A small contrastive image-text model, trained from scratch.
Model: 6.21M parameters, encoder arch vit, encoder moe top_k, encoder num experts 4, encoder patch size [4, 4], encoder layers 8, text encoder width 192, text encoder layers 6, text encoder norm rmsnorm, text encoder activation gelu_tanh.
Data: trained on photos with spoken descriptions (Open Images, Localized Narratives), 101725 training examples.
Rows from block 2 of the image encoder of a small contrastive image-text model, named by matrix and row number. Rows with one number belong to one neuron. Each number is 500 + 50 x the weight over its row's rms, rounded and kept within 0 to 999. All counts start at 0. Numbers have three digits each.
After each neuron's rows are labels from the 100 images, of 14848, where the neuron reaches its largest size: "top examples" is what is common among them. Only what is clearly more common there than usual is listed. The data: photos with spoken descriptions (Open Images, Localized Narratives). In brackets: how many of the 100.
# gate: MLP gate (encoder.blocks.2.mlp.gate.weight, 768x192), inputs 0-95
# fc1: MLP up (encoder.blocks.2.mlp.fc1.weight, 768x192), inputs 0-95
# fc2: MLP down (encoder.blocks.2.mlp.fc2.weight, 192x768, transposed), outputs 0-95

gate.320:486465466434527500473483543493500531453549591524480480495415477556498464491541475468567422440461538498530362587528541462549541470523479495476579547551472504510507512554481446468574503463483506539497557507469514417461574468480498524526613491456467490584624515552575496560451443525536543464
fc1.320:512525454568464496522567449538547542481463466474461422487492429478552486507552513480486528533557471572516570566535484536467396545474560507541449425485513519611546516508520489419423506468475565490502442511500416511445527392484438429427434428428437596473460470430529555456555616492366528530
fc2.320:498631521475440504499562473509478499458336523485498502503425452439464591531410556463406523473420511517463590517504431530382426551522488460476585489423528513543456525508516438390476494477500472515473553491488480567515537438504471488501501545453463560501477498442561512462525438508474504534
top examples: text has "people" (59); text has "standing" (47); text has "group" (26)

gate.433:521492536474467481563462527437503534468495523449611480534515471566484508504456449617437543441485601542495517546430497510485500437631562423354513578465500489482578476429519521462629491568501578470580483561539476487497450446417529556475512477480622448478535528483468498489491427513604502548
fc1.433:559543450545399508513515473432425521595415577494501461576491463551512462524523456534508528513519559557523522464441518508533473496569488464413506507427415488496542474473573549516616448590436551473507430509605527417517529503525494508519486495426549410459507553451475406550529468433557474432
fc2.433:496468475502464530568478493460541485450459500393587541543469405490470523471533578527535456489525499576461516568475440447497492526596480452453434473497597500475507452502490432407550545551448536473600546495495544439559461486464452504517523480464539480615534468525543490491505544482486466506
top examples: text has "sky" (86); text has "clouds" (34)

gate.111:545551559402426522460529525507463445423504532539554505401497488557510367467510486514431496542441532420553500441512546517419545529520472440652468514560473484455566510456494486494514572371498387425515474477520462449601524537416455463572519506529482474498550458520564490556422423538476445535
fc1.111:458477470501547502530495501471479516470506458483452502623480484479489624488496539474477455468554486576495545549523547487602447554507566540410560458475551515516450489580537430489530495640486544500528615527497508502470395417499509547465532597467495468555463478446438463475480529465527564554
fc2.111:444417527455530488507435526473542518500538454541492511510553525505526615513564533424529528580532490467550442506505473525521480519495477459526520477563523590546451485509511511482369497503533486600483555551604546504449546393528481490538502521393506525544491434509526572469421542474429470424
top examples: text has "buildings" (29); text has "building" (25)

gate.143:502515512479507459462498554469480600519598522526507464502501498578513452517532445498490444554509546528571453478499502430487615387540487442597536513588457541445582528509464525490623447484464531504503521584535487487485496403530484484542515500480513519554594532474532612520551512475491457489
fc1.143:435469443445456496492475506561603459460444500490503489488550427482478612476440556497505517479538470502554566535509478487497465571483557508445524536411574494558452494525569482486413541540546420537517603478395459492480428489457533429494493448506497476456527521604470457509392576531433461521
fc2.143:524510493496471506533516530431529473442408480458464484545462399454402597501407497516483548467439452518513512523482404488426374553524479542518578467456483529614458528588550415407449582517505486517485535486495530550523554478482440433514442577429429507485516496460593459533508438521454441551
top examples: text has "people" (53); text has "lights" (33)

gate.669:501549463417493523554519518435502515433510431428578502525452484567539498485461481575473446492507556513549416530475480570503547454637573485483473545443545510486591464471470519421645499490509562464521578498405466477462472499485418578477553460481584463488521523495500522482468498458505451521
fc1.669:482569481455483484560483489508554544470485535447512488563463404590520561556477501555523493485605550519563448589495511480608432464501575475455479489418462463512523413508410529414603448547502511533523556545456498521478369480492551530472575535555510390501457574477468455587423520407482496527
fc2.669:524433410598508584540503485418417520562488463487507487469407485548522490510611486515517524540515454549405469492521432494540546543561528533575472496509544562475534507464544514559598454470538569460523460505514507538556461571487504491443512432546569513547610482521498478523425620506582600507
top examples: text has "sky" (90); text has "trees" (75); text has "clouds" (29)

gate.360:499512469514504495542480505448471565511482560539594369532493491564503360563516456538438455454483533491576526500497533495508530448592505430425551531516537502487620495462537513543617499516418549488543476579493500468516581405514426574527514514442497509441594496442520491532489501501506454552
fc1.360:450513572431424454474510504517597440438524519502459530502550459537563555402476503514521539444557508534593491423445486477561540449493531512506473524533503474424482467465503599436458471509573448530571531462430459510468395513547594524620661475512534478462401556535393523430462532461550528487
fc2.360:464491456543471464518449644541494475435490514480428447546533479493499522493399454463456470497458489450465449489499404497485443551455469452602523525513470542532420512493496504511355498516548396479567514461483493520363552484579464406511496527518476476516459589450498558488426485548504507486
top examples: text has "people" (46); text has "lights" (37); text has "playing" (28); text has "guitar" (26)

gate.455:463528461539519457553538500460439440522446431472514488497477578439583507461505471474451404463519604459535519516452459516437484430555526482536430542548545525456520487504438590514459450520536566422543433492426429500537538515556514542488514479453492559514490538485510529490579464418454492464
fc1.455:459547527528495529528490459432545574575535627494533427525549540459419446586505540547552577541518447494506445453551516443560525556535515480471586471355493533441501519507373497514535446463486561561478491555545546523475447477509517565470535557451549411456475529505567479442557478446593401522
fc2.455:492502472638499509491382449426477467516443560454487491591489448585487541549505556485506486494417517491490539484523463507501480494506540503550497500507571545530539484515513608488570412458461513523494457445456508523544453453437450485491504528490600537485632445442468583603490638472527501543
top examples: text has "trees" (76); text has "sky" (75); text has "grass" (52); text has "plants" (32)

gate.59:451520533507541558536494551449557484464561480475612531508541540540469471431466436636387536416541537463511479510451408540471606479534533463484566445494544563499511531364523521435467532555487583528582568492529475485460413478508504577536557489539470490417492437606535571463370521528487512479
fc1.59:434529518532447500494551451503536465517472524553455549506501508471568493509527462486559407586546456449529498447504512522540433549449471501469462475477496411452510453544370420553521563520485453483439472543420543619550483610448538482427496480455522496522501496468500501454577428510490531524
fc2.59:456471495478533482457573473489552466524469427490494527457537512497481516463584529569525418437469494461518473644568512470544517524427511536474495443378542451474527499559448355351520575463449527471403515547528488490567494567450536441469476540478470470523538444525535376517517472531485486486
top examples: text has "color" (35); text has "flower" (25)

gate.186:523416561471432539581506459435545517396553417458573580502430526558480550456420407621448431444484563521506437472482413555427511508521533433510504547469520518422470570402470506454535535491551548445562564484448495504491469425471494532468545468513492482528517485500525494514496477491526501510
fc1.186:583493482510474567483495544536507465435545412479487504543492541534525576513521461507485476524478484484479482485467440487485469492540474468569455545468481492554463483452545631425496552483611559489470529434501556455551517425460506467545498424554487549544484490511520464610545567565498567456
fc2.186:507463443649501511533503500451437461515421513486525453466461442580482533493512565503468461442534453530426523490483498467424444547575549501526520537531532529565476551544597570550550401475482507453525479482513496518490486534455511506420417405580486548512554501488506568523520666513410536572
top examples: text has "white" (33)

gate.410:583562504457498470568437494435514492418491425386621433537467420538473458521429465553518580492532605528422504557471480563449491473557563486427449498423509520482574497522508538362518513454497490408521502493514482468425557513554358512435554555497551441439551478504545465453437403529539488562
fc1.410:451492487546545523575620453552509465528528439536495447473495544478572553489532511484414441517425482464577500524451508535492472512500515472556514495550544523562472517432454480619510520549526533538467525474427424436615488451449500471539433531545432610488459495526486488512469597525398561532
fc2.410:471380513514591585486402502451472513570502570588567505546400519587508446499550433505596553503597442529478451529512518459603552496517511566490476487538553529512516475569524486471573511468523569537419509570463519593566524551432540520443461522510534458532580430549506459524558589491598587489
top examples: text has "trees" (70); text has "sky" (56); text has "snow" (31)

gate.119:562537404482487508557559561464442491509517501487620441448518433460467463442518448596401512460482550517483523541533484551421484528557551398430526470452436482441579508414480423505569514482428575436537491564500470373514465464471358481407459512476479421518545535452545420531437480411506481542
fc1.119:512535419595521456519534494547464506511488517444555508509526469594491545602370521464498526499468577489429566520479475466515452464488469474358465480487483433519485482505502446505492469561548480498532434535462532525523532509538497563440534556529519494465445557431478459575577418432551504524
fc2.119:513499472451541559497574452470430575514407435486495576513404463538514493532554544533516512396545468543405462628510479546545558481524540551443475528471512488436522520447461426460603515521492592455546548520474465492612494528488493507504566505512535503512593471577556451434641487491566513500
top examples: text has "sky" (77); text has "water" (36); text has "clouds" (28)

gate.459:518438446539505544559598431490538448506491460496632568515489578449463472469436444604424440468517478508471463463462386499446534491529515401469476536496491531452471522440477489541522459560413562481611531576474536482491531548560520607451505540532570557501509491528570480442516426426516444441
fc1.459:572507442477547449493546495446431515531457473534549504578526475446465481568489547495438472529440435486523485388498500551435580472468476447476513469441468440437462603429607515517473466491492448417534495457525480423493581427557489477649494469555489456504490510548507478518479508520551514564
fc2.459:532414527509494453511440544517569457504555544512538566485570582535521562516512435459571526583507551487527474441466471441564542413468459544475435587561444483538493443532466444479422575475493489624518526553606555438456479451521567520587486565455506448483418513555465422437555483476385523409
top examples: text has "black" (30); text has "white" (28)

gate.390:474500506437510501508460471559534483454421446442519470465530529604502510511453546502525628561524507462556509407537525488440530505508527507551388532497487465442555513528417515443530449480498485381611507579457497445446504496466496539513494426606549508478488585505520551543518477462496522504
fc1.390:540454465417465486493458504650529526449490537483451447512612511495538477559587542460541515556569510575559510465520511440512536506507467552635422539493533367532576533559385504431442431454469471495479541512438524448484443427577493424527528457550412608521473540496485546542500561471465555505
fc2.390:467532460477482509438550458465463519526418527416517556446491429491494501509501570527488476417460482526477525582583520470484495511430547465393466424423513522416486539483420446453592474480491540454476534459435450571559531501481501373510570448602536493511615459504537512486563462470554471530
top examples: text has "black" (35); text has "white" (33)

gate.591:507440452496514626554459533472468504526585414448544560538569567566458515515492405480494463464444499505505472461472480520512579497492545532486532592416458469519453497432551563472505551465550575517531543497469491453439485488412466485473478529526511518434511456484557530528443398473490516510
fc1.591:571512434537472523514527485518517569544566575509503621499402514419499550476515455497547453523507468558484510539484435528611537539523521472432538461498476495519503467451422584446511563394522514550508521530500489568481430489460487562486526484381529541599532486537558488502575462462473487450
fc2.591:460508495486584592490470422475513463564385531541497505539532496411436484532536511578493519453540419539522462469511517533477501525533478646533580444494453518524497559522563461402496575494499563541447496547481504483558537471441499549520473460440432463514504489516584439504488429541546429543
top examples: text has "color" (32); text has "red" (30)

gate.311:432499511450575561473350550571527494490523525462526524458404491599454496465504389502503482502586542494458513562473492478508571499513555473417515517577491520519508436513620462579483506518507496551505513484540495575484499503471416633511471506433503436473574431469466495517521362486490544439
fc1.311:422483555496471527493410491502494424476480466515475475551560527548534499400458422474506405611519481364486449459500510492486604486527506517544522563472462487618465447411496551507547542426597451523510568465453495447533487509495434524484468358551527503520512501566459460510419446553409537492
fc2.311:447447507546594568459491521416513532567531556625571483545492476519537497520565521461504492500535472528487512575541596505538547471514493538489471523576456514500485484526535560612504496483476544538455465561521553497497508472532431617449492448492561527475488455549502465475599572435484583440
top examples: text has "people" (56); text has "holding" (35)

gate.270:537514429504505566612419514469526530443506486451617505512525544484430495443441392639407524478479602535456511527483392513485499432599483495497479601463478494499478488467498551388520484561480655467580595503499464503457417462614466522476526538539494480450507496520495432484521463451603490439
fc1.270:532528478544581442513585529468413541517557469525484438490535506555570528521573554442538521516474472494501445557554553474435512570399529485610473472542512519519514619590332414543486490415449464476474407557475494477493518491367588459445446501508427611543493534495518627511544556534441500516
fc2.270:469498538447523469390514471524486492535533515581449494461473536442494525493486490458488489521430497476545470492558599515563536524297456507474565451454514482509486506575422446500398475501529391598355492528443445542475562505498538427479499506456418487491450509457500479479475462550525528436
top examples: text has "color" (34); text has "white" (29)

gate.338:506532463466460495543411498442523539449532464396621466522561482533464497399453375613446470484529600443487482514564383510438483464549545431453506547411451530430489485409543563413579531467488581455593609474501481515425447397578405457460554420530523449475617502519504460501474465488552528490
fc1.338:576554508481526412489643556462426540557498515562469427449514344443547527500539512474470490500384551472533490480483543485484490435502532472522436530538507570502570572518424509511510439491526460501474461522521506492506537486497527442526500514505463567564484581525493516564541568454512494451
fc2.338:501521518413537477494577460541539511449522476491569500442477529517474368500531457606573545531512511480519544605498571459510555468452588479375477476443535423422630423511451432458592467474467465445464434470493506479603477574434520522498492538555488444453513461500418452511466462527539472542
top examples: text has "white" (35); text has "color" (31)

gate.731:539516509501508511522542540472530464593515465517533526475486491526465447476494392475507444536512604490570453474480456476440571434521525514524510468472446545563512609476455603522501440535452518441561458569503490487486517522544492553535617540494467611458512535464629499446489490361532447438
fc1.731:401534532461511537477495524608486552427415486550461474470456521516579453540595531478547586550477471404504529540432597529584516499564467547507533527560534566393511456479413491467564590489588501513486507510518449408550531525432428549549504499522552344533584468506481527586462473575478557598
fc2.731:531526460583500569490551395511422412543402402508510531468514527508453477532489493514417512510472520551443534538505459534470487581559522557478546478506573534508495504476536521416568439470510564534502505551501453517577439471489512520530485530518522543443584488453491565559443547463519508595
top examples: text has "white" (33); text has "black" (29)

gate.515:462462529421523505491540510519429531404441454543544530524417548388491505460505541422544486445461453489477433518521532492549525478528498497577446533548483523397570506526522453526584465527503525492486576535367531536498450510432471539554594520414627406522532526545486398482509526478577436530
fc1.515:480397528507589502484599518520466467497635497500466536539444510458512474498564511424483495416425399423546368435466508481462577529485456476476534442514536491472481522488500477498515439499495463522518568532459531505454498450490465538491562577519485537547520531584583478480489487449536545591
fc2.515:484490531494529455482494542481456565489560415522521522460464605703549476508515430470507505535526514462580429505502554535524551515485478466503481511528497492462492483416466586568504473483556517483525543489439464516458562567576534518444531567519561586414577585495440466540596454472625586404
top examples: text has "people" (57); text has "sitting" (35); text has "lights" (27)

gate.67:551584454473533463616495495486490500402526443461661548503518443496502564490489481509443566422518593524432495527487426553402496452580627407448453514510444466472638548437522480386497550489500559404507444490479458460474528527552416497479519567533554428498507460491505472539529471486514447524
fc1.67:450430497499445574465484441470597556556521529544472428483589519530473453498491453516474386530600490569647467445476500440538516575481489508535578513428542504527419491496479558586523473500487487518546610522485497500526392417471556501476471413494485597498504479514517516374477574479485480460
fc2.67:431450533496549536455520443488554471553495381610562432470494388439458412430476480555537551523481484467509492454536519449521517513479522478469509434510470542482506381597496488453502453479433431503377404563501512390518480497471431469530481573530475545479442473404517505610363512506424472533
top examples: text has "trees" (78); text has "water" (76); text has "sky" (75)

gate.457:463559510469559558543439482432455495527522509467527543537375530516463509409450513591456434452467528541559544488471472576539559429575569450452530490509477578455503438399594578449520532522532562501563529477471402498467514456422429606534491497393532428444534438451521558448435511475480498511
fc1.457:447497599517503564438557549562573486495393517554514475435507530400527529537596511487546544529591457453488438489431522434545566506509461550543471550530642498482534465570445506566438509586484482536450466467528518533468505598507518547576465568450491521412538457574429540487623547494511458546
fc2.457:509475511535515447478526574444468465472473498491474473411446514557501495458542517527561535555428470440491477501523558463506504544424528518460501507411551485532546465587479444549521527444505440478430486475464490584552522628453505436412432586487469502490579458500459435552531564566518622499
top examples: text has "color" (36)

gate.378:510580521472507450564431545402531588353535432467513506439544439501550539487491440544495549539515620475469460552466481492474495399657560462496428516545502502470541502480429548352490506489549491423516555510462432532429452467519531472499505509541527526531588533545458564575494515537517556554
fc1.378:627526511569554506533468542432488543454517489473529531436566498492565491597515539505535568475462430593333618591503451438489532493539468482544457502565507473486611533525380500417418565477479497528472367483514489486455531529517520483531463596531474448466495456511500585534546536553478532508
fc2.378:641534530452340390548563530498444537470518480473467544495560507501589518552535495527467447452457599439517520409434442518469472431513511480517452533505444513458499474372497523665490513516489530458608474433531447409491552482554504543505567506566530566494473512521507537507520428477489432466
top examples: text has "sky" (83); text has "trees" (82); text has "water" (61); text has "buildings" (49)

gate.551:590493523486509528487496559516508500443509501557564471526516550514539470585479565535501537482344478513479440431489531468451586493544431454524440548481559552515486707547451442454525496543483458505540521529501535381492574540524508503546551575602473531460499535535586554531488490415570460535
fc1.551:538543509562495421592487510491460552535500508498525493411518418556556496445416446538454464533509533469566509406439434514472458461502527490453493555424511461618504517419611587518468488533537528496480549452462447477532455450496477471517523529481468589439426558508490484576475525535519507446
fc2.551:510556469495520539529521527557509463411596423504455486398539557472501455437490392500471499460489491486503467450471561535462474609552548575524575450506494409507586440516532474468452484528525421528582535396536467458419437501451554476515499498469487451536459544500464506510420509522458412585
top examples: text has "people" (58); text has "sitting" (35)

gate.307:452442545541517582488468520491483442527463499524585532498536532468483389505506462580508487588508485470487521462453501473478584471563430479497413547436470449434594420413467540475581455566487547485516458580499511559451486507511466585500494441491623482416569497503521540480573417530514470488
fc1.307:511480506489442414531487439504491582524435526523479530523452418540474550525431558506517545544551529457490500467502521477541454414484476394420465510455417460482546412505499513512588434504544480479475473509488537522481551458444515472433506462509602414535474590458506423534546421569493524517
fc2.307:536468485466513505542474486422503538482598557539544521463465528484547397489633416530578450533556531465520484378450530486555553438526517465473474511518482499458571464479528520548563442480542519496520390467529506422543479502466560622490517393551541467550532479544466436551460523528522476490
top examples: text has "black" (26)

gate.458:497452501440400505454521454522477496428503440474533464450548509546579421453518486552442462507530524408604436419528527445495537516521577465526462589471479521382529502504443530486521542525538516421505603465433523499416475489468516523445605463512522533565442514465464602500532499502591527554
fc1.458:429499498477440549497430567492533449448551485553516556526512564535484549562555451526511439471463481584541534582505501520516579511502446546541494472540462501558456450521518427526543492533398502570491566537477463505586388533459543498564430492446486473461595485581532459548440439605459459488
fc2.458:488475556531472432490407568484531520517507484508449419551496472480514556466494507445485459511419492384572500412529442497464437493438469412570518488478480594556469547581538565549369536477524432512439498539511544532418539480495355453441463579417505548507500512445581522503510476504491515489
top examples: text has "black" (32); text has "white" (31)

gate.50:477568486469513454660490497397597550468498536455535532495584423559603522506448445596436516473516641539574500583460442511447505455527575463439497551457519485464603555458453556421581456449479531332554509546529471481455445469490481536497500463529507515491489538516485523441435528415502437496
fc1.50:498515518547514449532479497431551579466500643437474545541526457589488481606470483539490509427525511531504504495552488448469462475496498449403563554439511532500575629547486452482570432457442533489495498600590593527398547468436477480453462522487488478477540576518494538447372449482460462557
fc2.50:644527504541394500579480487497567552485475470326538528571469466567464481501553511538581459518483532494499589579412397447469516428594451491460415514467553501491527473541496467427554567481450559452582515488467496479570491518471470528515507553469536511483529528490556407545533511516538533477
top examples: text has "sky" (92); text has "trees" (80); text has "clouds" (37); text has "bottom" (27)

gate.429:550460470481463507537537451507464525467438523485561538526477466437465390503420555470504501517576463609435545487481495525382530497451432431467499584532559516487600465485541472456509502449417552437477500525515514521484516566462462493520414482511562385471492459517539568425462399468478469513
fc1.429:473429456544521463487496492541606538565435656571528478406487468466483453487486475561444566513565486541503467588560431430514456445539540504446498522553505476575530536533444593518593361559461537466508499532569521550524516470502517575522471515470527539543493532514526485481529547439483467400
fc2.429:503398562538459524510452489444526566563528578521527506549455467489521527485537546438506455523554545545546512544485446471554530470511434492487435543566507590525464546558515524547441486508520531518455519610429585509572512438529423563522511437430539541436500533493557503498531547494462636431
top examples: text has "white" (28)

gate.419:481461416514410469607527476407430535490520481518600510503570463536507486505500406543397432529445587552504539515489456547417513534509548463476497500441454497453563514448493451555541514565499556424539473529475428473515469461481424514434437540519535539477512446447510390482515521461473478542
fc1.419:561525530443522476540584539536519534491456488555511494480503470513661508460529493524538540534500538533505548571408505459527543543534531496473446457482474526554496450470420534461454542467544483481474469405510452482540491476457547529507604424423538479516455503490498461472564536457570528445
fc2.419:378433479608548536440445519407510467558429553526516415496443400468488548441446528479494490482569461493456457440598472497505467535485488419551477480515480504490474494557530554538467436530487407537451444569492581464432497437502390459481464468494548544537518506395507515520498546437477475554
top examples: text has "sky" (65)

gate.169:500490513494505617567464468500496467535430470479586501540463558535476449429468473552425523569510573532491567548531477490415576423552518435581481501503496468473553450420502555482494502503449579400612484577514475472481528503464414573553419497477510491434534468502624514462552495427452461481
fc1.169:485533465496532449452566539503553507462568550597510454435537441529538498473535425518458485408472463466505474534469487523506472578472515481436560437537553542477432487439472426480481509582489473580507553470471504569561469490503528498475531494552486515536509449469535483561416462527522565591
fc2.169:553427484465487425515528605550481540468530433491382544503546509516608543501504525447528431490491494426438363545455484483609571501492504537520471565526531437520547477461488529482407533480520483513571526500534461488418482494518505406522580500494530441584488515559397526469503570522478511445
top examples: text has "black" (42); text has "white" (34)

gate.276:488436556439530453465435553441499547431492561500545508462486502562475499517485446529527462423478513592521463533477475450511603401542473491509529587590473539472588533488486520439621438501525459559528501563462498499460564487522498518566544509462617503504618513548436544500473447522554551511
fc1.276:503604520450507485511494516533587430460459505428491473483519524401490548464492526466490529440494540514595515521527488521501368570475538520494493409525509470490540536509474499450396584457455489451497554534580510589428442455533513403522366470492482473526541518428521457512369537463465493462
fc2.276:504556452499489504481582456480439441528395443450478459476464447460435461460429491549469545397465498574430514506515451484453445546491578527473534501487445502487540578513533464449551418460565482447471487522477479551540453513449412454506470509513503521441555477499516564542482445532475435623
top examples: text has "people" (71); text has "standing" (57); text has "group" (35); text has "persons" (28)

gate.479:404568550430554489583544518456578563431576473421509496495528499595470546418460468557432508415555562429645445471478512451567495484541621532475560510450561581451462524496544572461500468520555476487551639538498496515412465427463504464495526535448461508519535554538455588500459525492493473536
fc1.479:562440401548518536442564560484360454585533527548497496527520517453544358556632541463540461587391490563443485518512460555435587478514433489557505534561420401518567467457554496474537556579433537521509341464478471421495606537490523497610449464513524506458440454481505495473578500480538492471
fc2.479:439513498458515462466480574524437570480617576504490533466466530510535548505567529427462486474545488521529467418541498479474439558449520470548548511545458524519479574455528518636389510535608511517502547524544547549418500537528534475490507494563475509532514510569478563443549528482468586453
top examples: text has "sky" (86); text has "trees" (75); text has "buildings" (33); text has "building" (32)

gate.650:516484432521426542570499428534508458447464441388593557558508585481503527466432508555471473488490516534461533507528320528368464536523487557562470513514485529540510503477388501502524542437469612462581523530497470508480508454505463428478454502496533508474539488524503495520599537509508446448
fc1.650:411461537499430637505446449496550534496413568490509543499533545579479533363407486511488398535514496525462595467549477500492497551459481461460544431450494546488479412378463438550503580520477516499519482518483488516529415452438508482484453429493494477457563425529537482555514507537505464459
fc2.650:491593487480520514498561452599539551529545428448554491496601518497466384523492483573446469531570504481560554494527478532421446491567553474472504508523400521455536472429545580528578374560434533451558445487575497430500467482510534517532498481580521470435463504500430588543449472454432418508
top examples: text has "color" (31); text has "black" (25)

gate.705:503499440511534526525547464529506444538443448469545474509497540534460464449420480522423496550570575473557518480525485505425529470490579458518455505499464476442541506388438561514483468472454536408651489578489495442439532510534492575507498455547468591467475571513627490422549466399483452499
fc1.705:535427426499416512484566531505452550390513496567493518445558485476627452524641466542501447465435444543447362519452478500466540531546494477559489572515547534547527595477452418478596571576546521550456552450395459511539448480455453510492550492519573529521527430528398519515461511533539542524
fc2.705:596526506440475532515549453412425497541483468532411589559494490540545542572578527518445507482475480542432458543409435560572544505542513614511539535519506567537478495420510489496507515456475633493531548498504419467571520473553551478564545492518524430530606482522567472546529532506573522471
top examples: text has "white" (42); text has "black" (41)

gate.706:419481495532453490501469442533534595412496494504460534434536469611531505459482506560477480519510480533528447586472585543517504473495514541488475484483554465493475425572457430398541504471500469509482606497541465569491447494460510526429443517515535526507487523512464524491501490530555540590
fc1.706:473495483596487504523508525488512543485611447499490600504403468549582518531467523606450480436399462569517363436433477505529521464521491473466497429568509458500443495457557511385573510544493522550512531488466520505525599541532476568477583606489551489462440533558468554533561485521563469496
fc2.706:532481472535516487538518521524515447473430491487424479457524485468510436435431478598562461415472466498430441398495527489552563465488567563527481528441500472489587502564486482397510505496465442437510411453513485438488525582446381449438505481496519494546476493522479533452552440566441367562
top examples: text has "trees" (77)

gate.44:425520456444466449468489513637449600443440369478467469508418475504511510519545535468491523580495530463489444568419510485500501422510500507546400518569484479520499421508538476432558486461565502381472619506468467478476430432483444464469516492513500521527473561507499402496452480466561557560
fc1.44:640481510489434475546514464462515392503505510493514575486567504477531517541590445522505511437463489566516558449507452516446523540549528443466463524411470453433568534537437546480478496475524512479502422517494504526468509571549594475490559550539600509492507525480467537482476441516463502425
fc2.44:468534438514542625522487483531481463557484482494544527508510457545432470553451476573494570567582437525478502473537406542467446534617522551566535527581515478518457401485578472433539492518388570566527472605516566477518470497478448523549480528507515464472448418511401505547472575451528483497
top examples: text has "trees" (83); text has "sky" (64); text has "road" (52); text has "buildings" (41)

gate.221:475492462467464535545411552447546542455457533423609558495475530444476512413394427609550510455535526576466458470484376475547512424669532490450512544480481541461548494485507520416519513516537583539564614509497498552458417527596460553520537524441633448519521446488484447427436481462576429450
fc1.221:509496477453463527465436534434481410456495515450521554529453461431482524489451566535551483443487486482490471442537519535577477509532478555423568524441446476428482399538558491454555595558540466521503524414517542535537479586539487514450482501443576333517505454438427399490408515456583461513
fc2.221:513513532479445503503532420549492550559441554522551560516526568587533566559576560471492488524535569491491537563474428486498523451542536417487466504507495538477453587465500461521520480460510580483456548580552533550556540464555524631519500517483527491468518414526513587400518502458439537456
top examples: text has "color" (33)

gate.652:507441512473515580498368477527585432482537388407591502509532559525423541467403414593454456491547539458532480498522399546440472512540513489518505510499429495451456494481484492480490518504527584520544668580484529554466397418532465457477466446510488450522561531478517485564514483531527445418
fc1.652:451507534476561573473426503513550521539520442483492452434476471524453578452502418478471479447531532387590471430513457501525442518537563486554512480473466613414398444422492553454453549495569533513453617471516537598414427348507494487498509398474451474528577558449478500564533494561503549461
fc2.652:470503394521531566505522517440518537508551508428527537406470445426469508456582510491483407487579418574479467472531485506445461597583496490514488467467532500481518474474541483533539489557488565494591495485526497463475519486484536467494521321544534462594514532523520436521430604499454531506
top examples: text has "white" (42); text has "color" (38)

gate.106:543563460386549458470553489489546541478471556423480501427472459527533474492548512473588559525521543488517450566577544488494507532517544523547489548511603478448618543515446540403535436385511501468545558513501446500383533415563464498514617495518498510593523539499515465485531517468467493531
fc1.106:503538548514507457499512539468440607537498534526467412522465467503520505469488452521532485516444536489543473471485465450530531357540451487617463530496466523561505576569476542458505443476478484462516559461542546488510520492539481405582522507401490617510561535581491508567575624546564478451
fc2.106:469549423494535530488462504453570461503538511419570479452557499461390436470549439551503459505509452503541548524535507473411411568518469508470536487441503475505506418534492490441537526526449505481509490463514514486536456525471561471537432457489475450507432524493451442622383525515504464519
top examples: text has "buildings" (34)

gate.463:481496546510470558522513423411489476456531449551520560414460485492527506469424508529483533509412469507454556473458464569504552513521509526456500490599523582412454471467500516515489594578549469510508459459466410520504537551456473621467514525494588427442524424498469482473504429467576494547
fc1.463:583516478515481460418582551471504447428547452490476547430510454516544565559547500478428436615518439455485482502567513535404475494443509450485458516501526440464512555484495425567574519572627445473487488512447528403529541540460512512501563496552519448572486526470443459534480512380536453527
fc2.463:501483437631496511582481537446502460437470564491505446509487447482511542415537504496509440408507491562477528445444475454494494499575524484496496503500576442537538499545533553486507555529450475501563513403536506440484448484421539539433450391490520456591467513485536457523532568543418484609
top examples: text has "grass" (38)

gate.196:413507523547539554618448411519516469481462470394644549562436572543487603500385413612537497417568526546487517520545446502523460504495533491505483450484500507480431461544454451437498545496456624514543533584509521569505492508497471526479542527443551468441508492489491484522558525519478415456
fc1.196:556508449474435426441592568499418516507565490578458489441502444445551403513558577457499505549385487478482399503473539538471547442497386534541531554540490487512568587528477482531560519487553451511436499427430450458515585533433521501474550485555493598498456470531496533556448501438529517531
fc2.196:528425577549458456479471485502492492498485496542396484492401495522610487468448530455530570475383584417495428465475547484608622480383559538479476448525530457461488474511415526529487487452538407501448433481507460589552486492442418465462574594454504566489521442466431502501543574533486580520
top examples: text has "color" (31); text has "white" (29); text has "black" (25)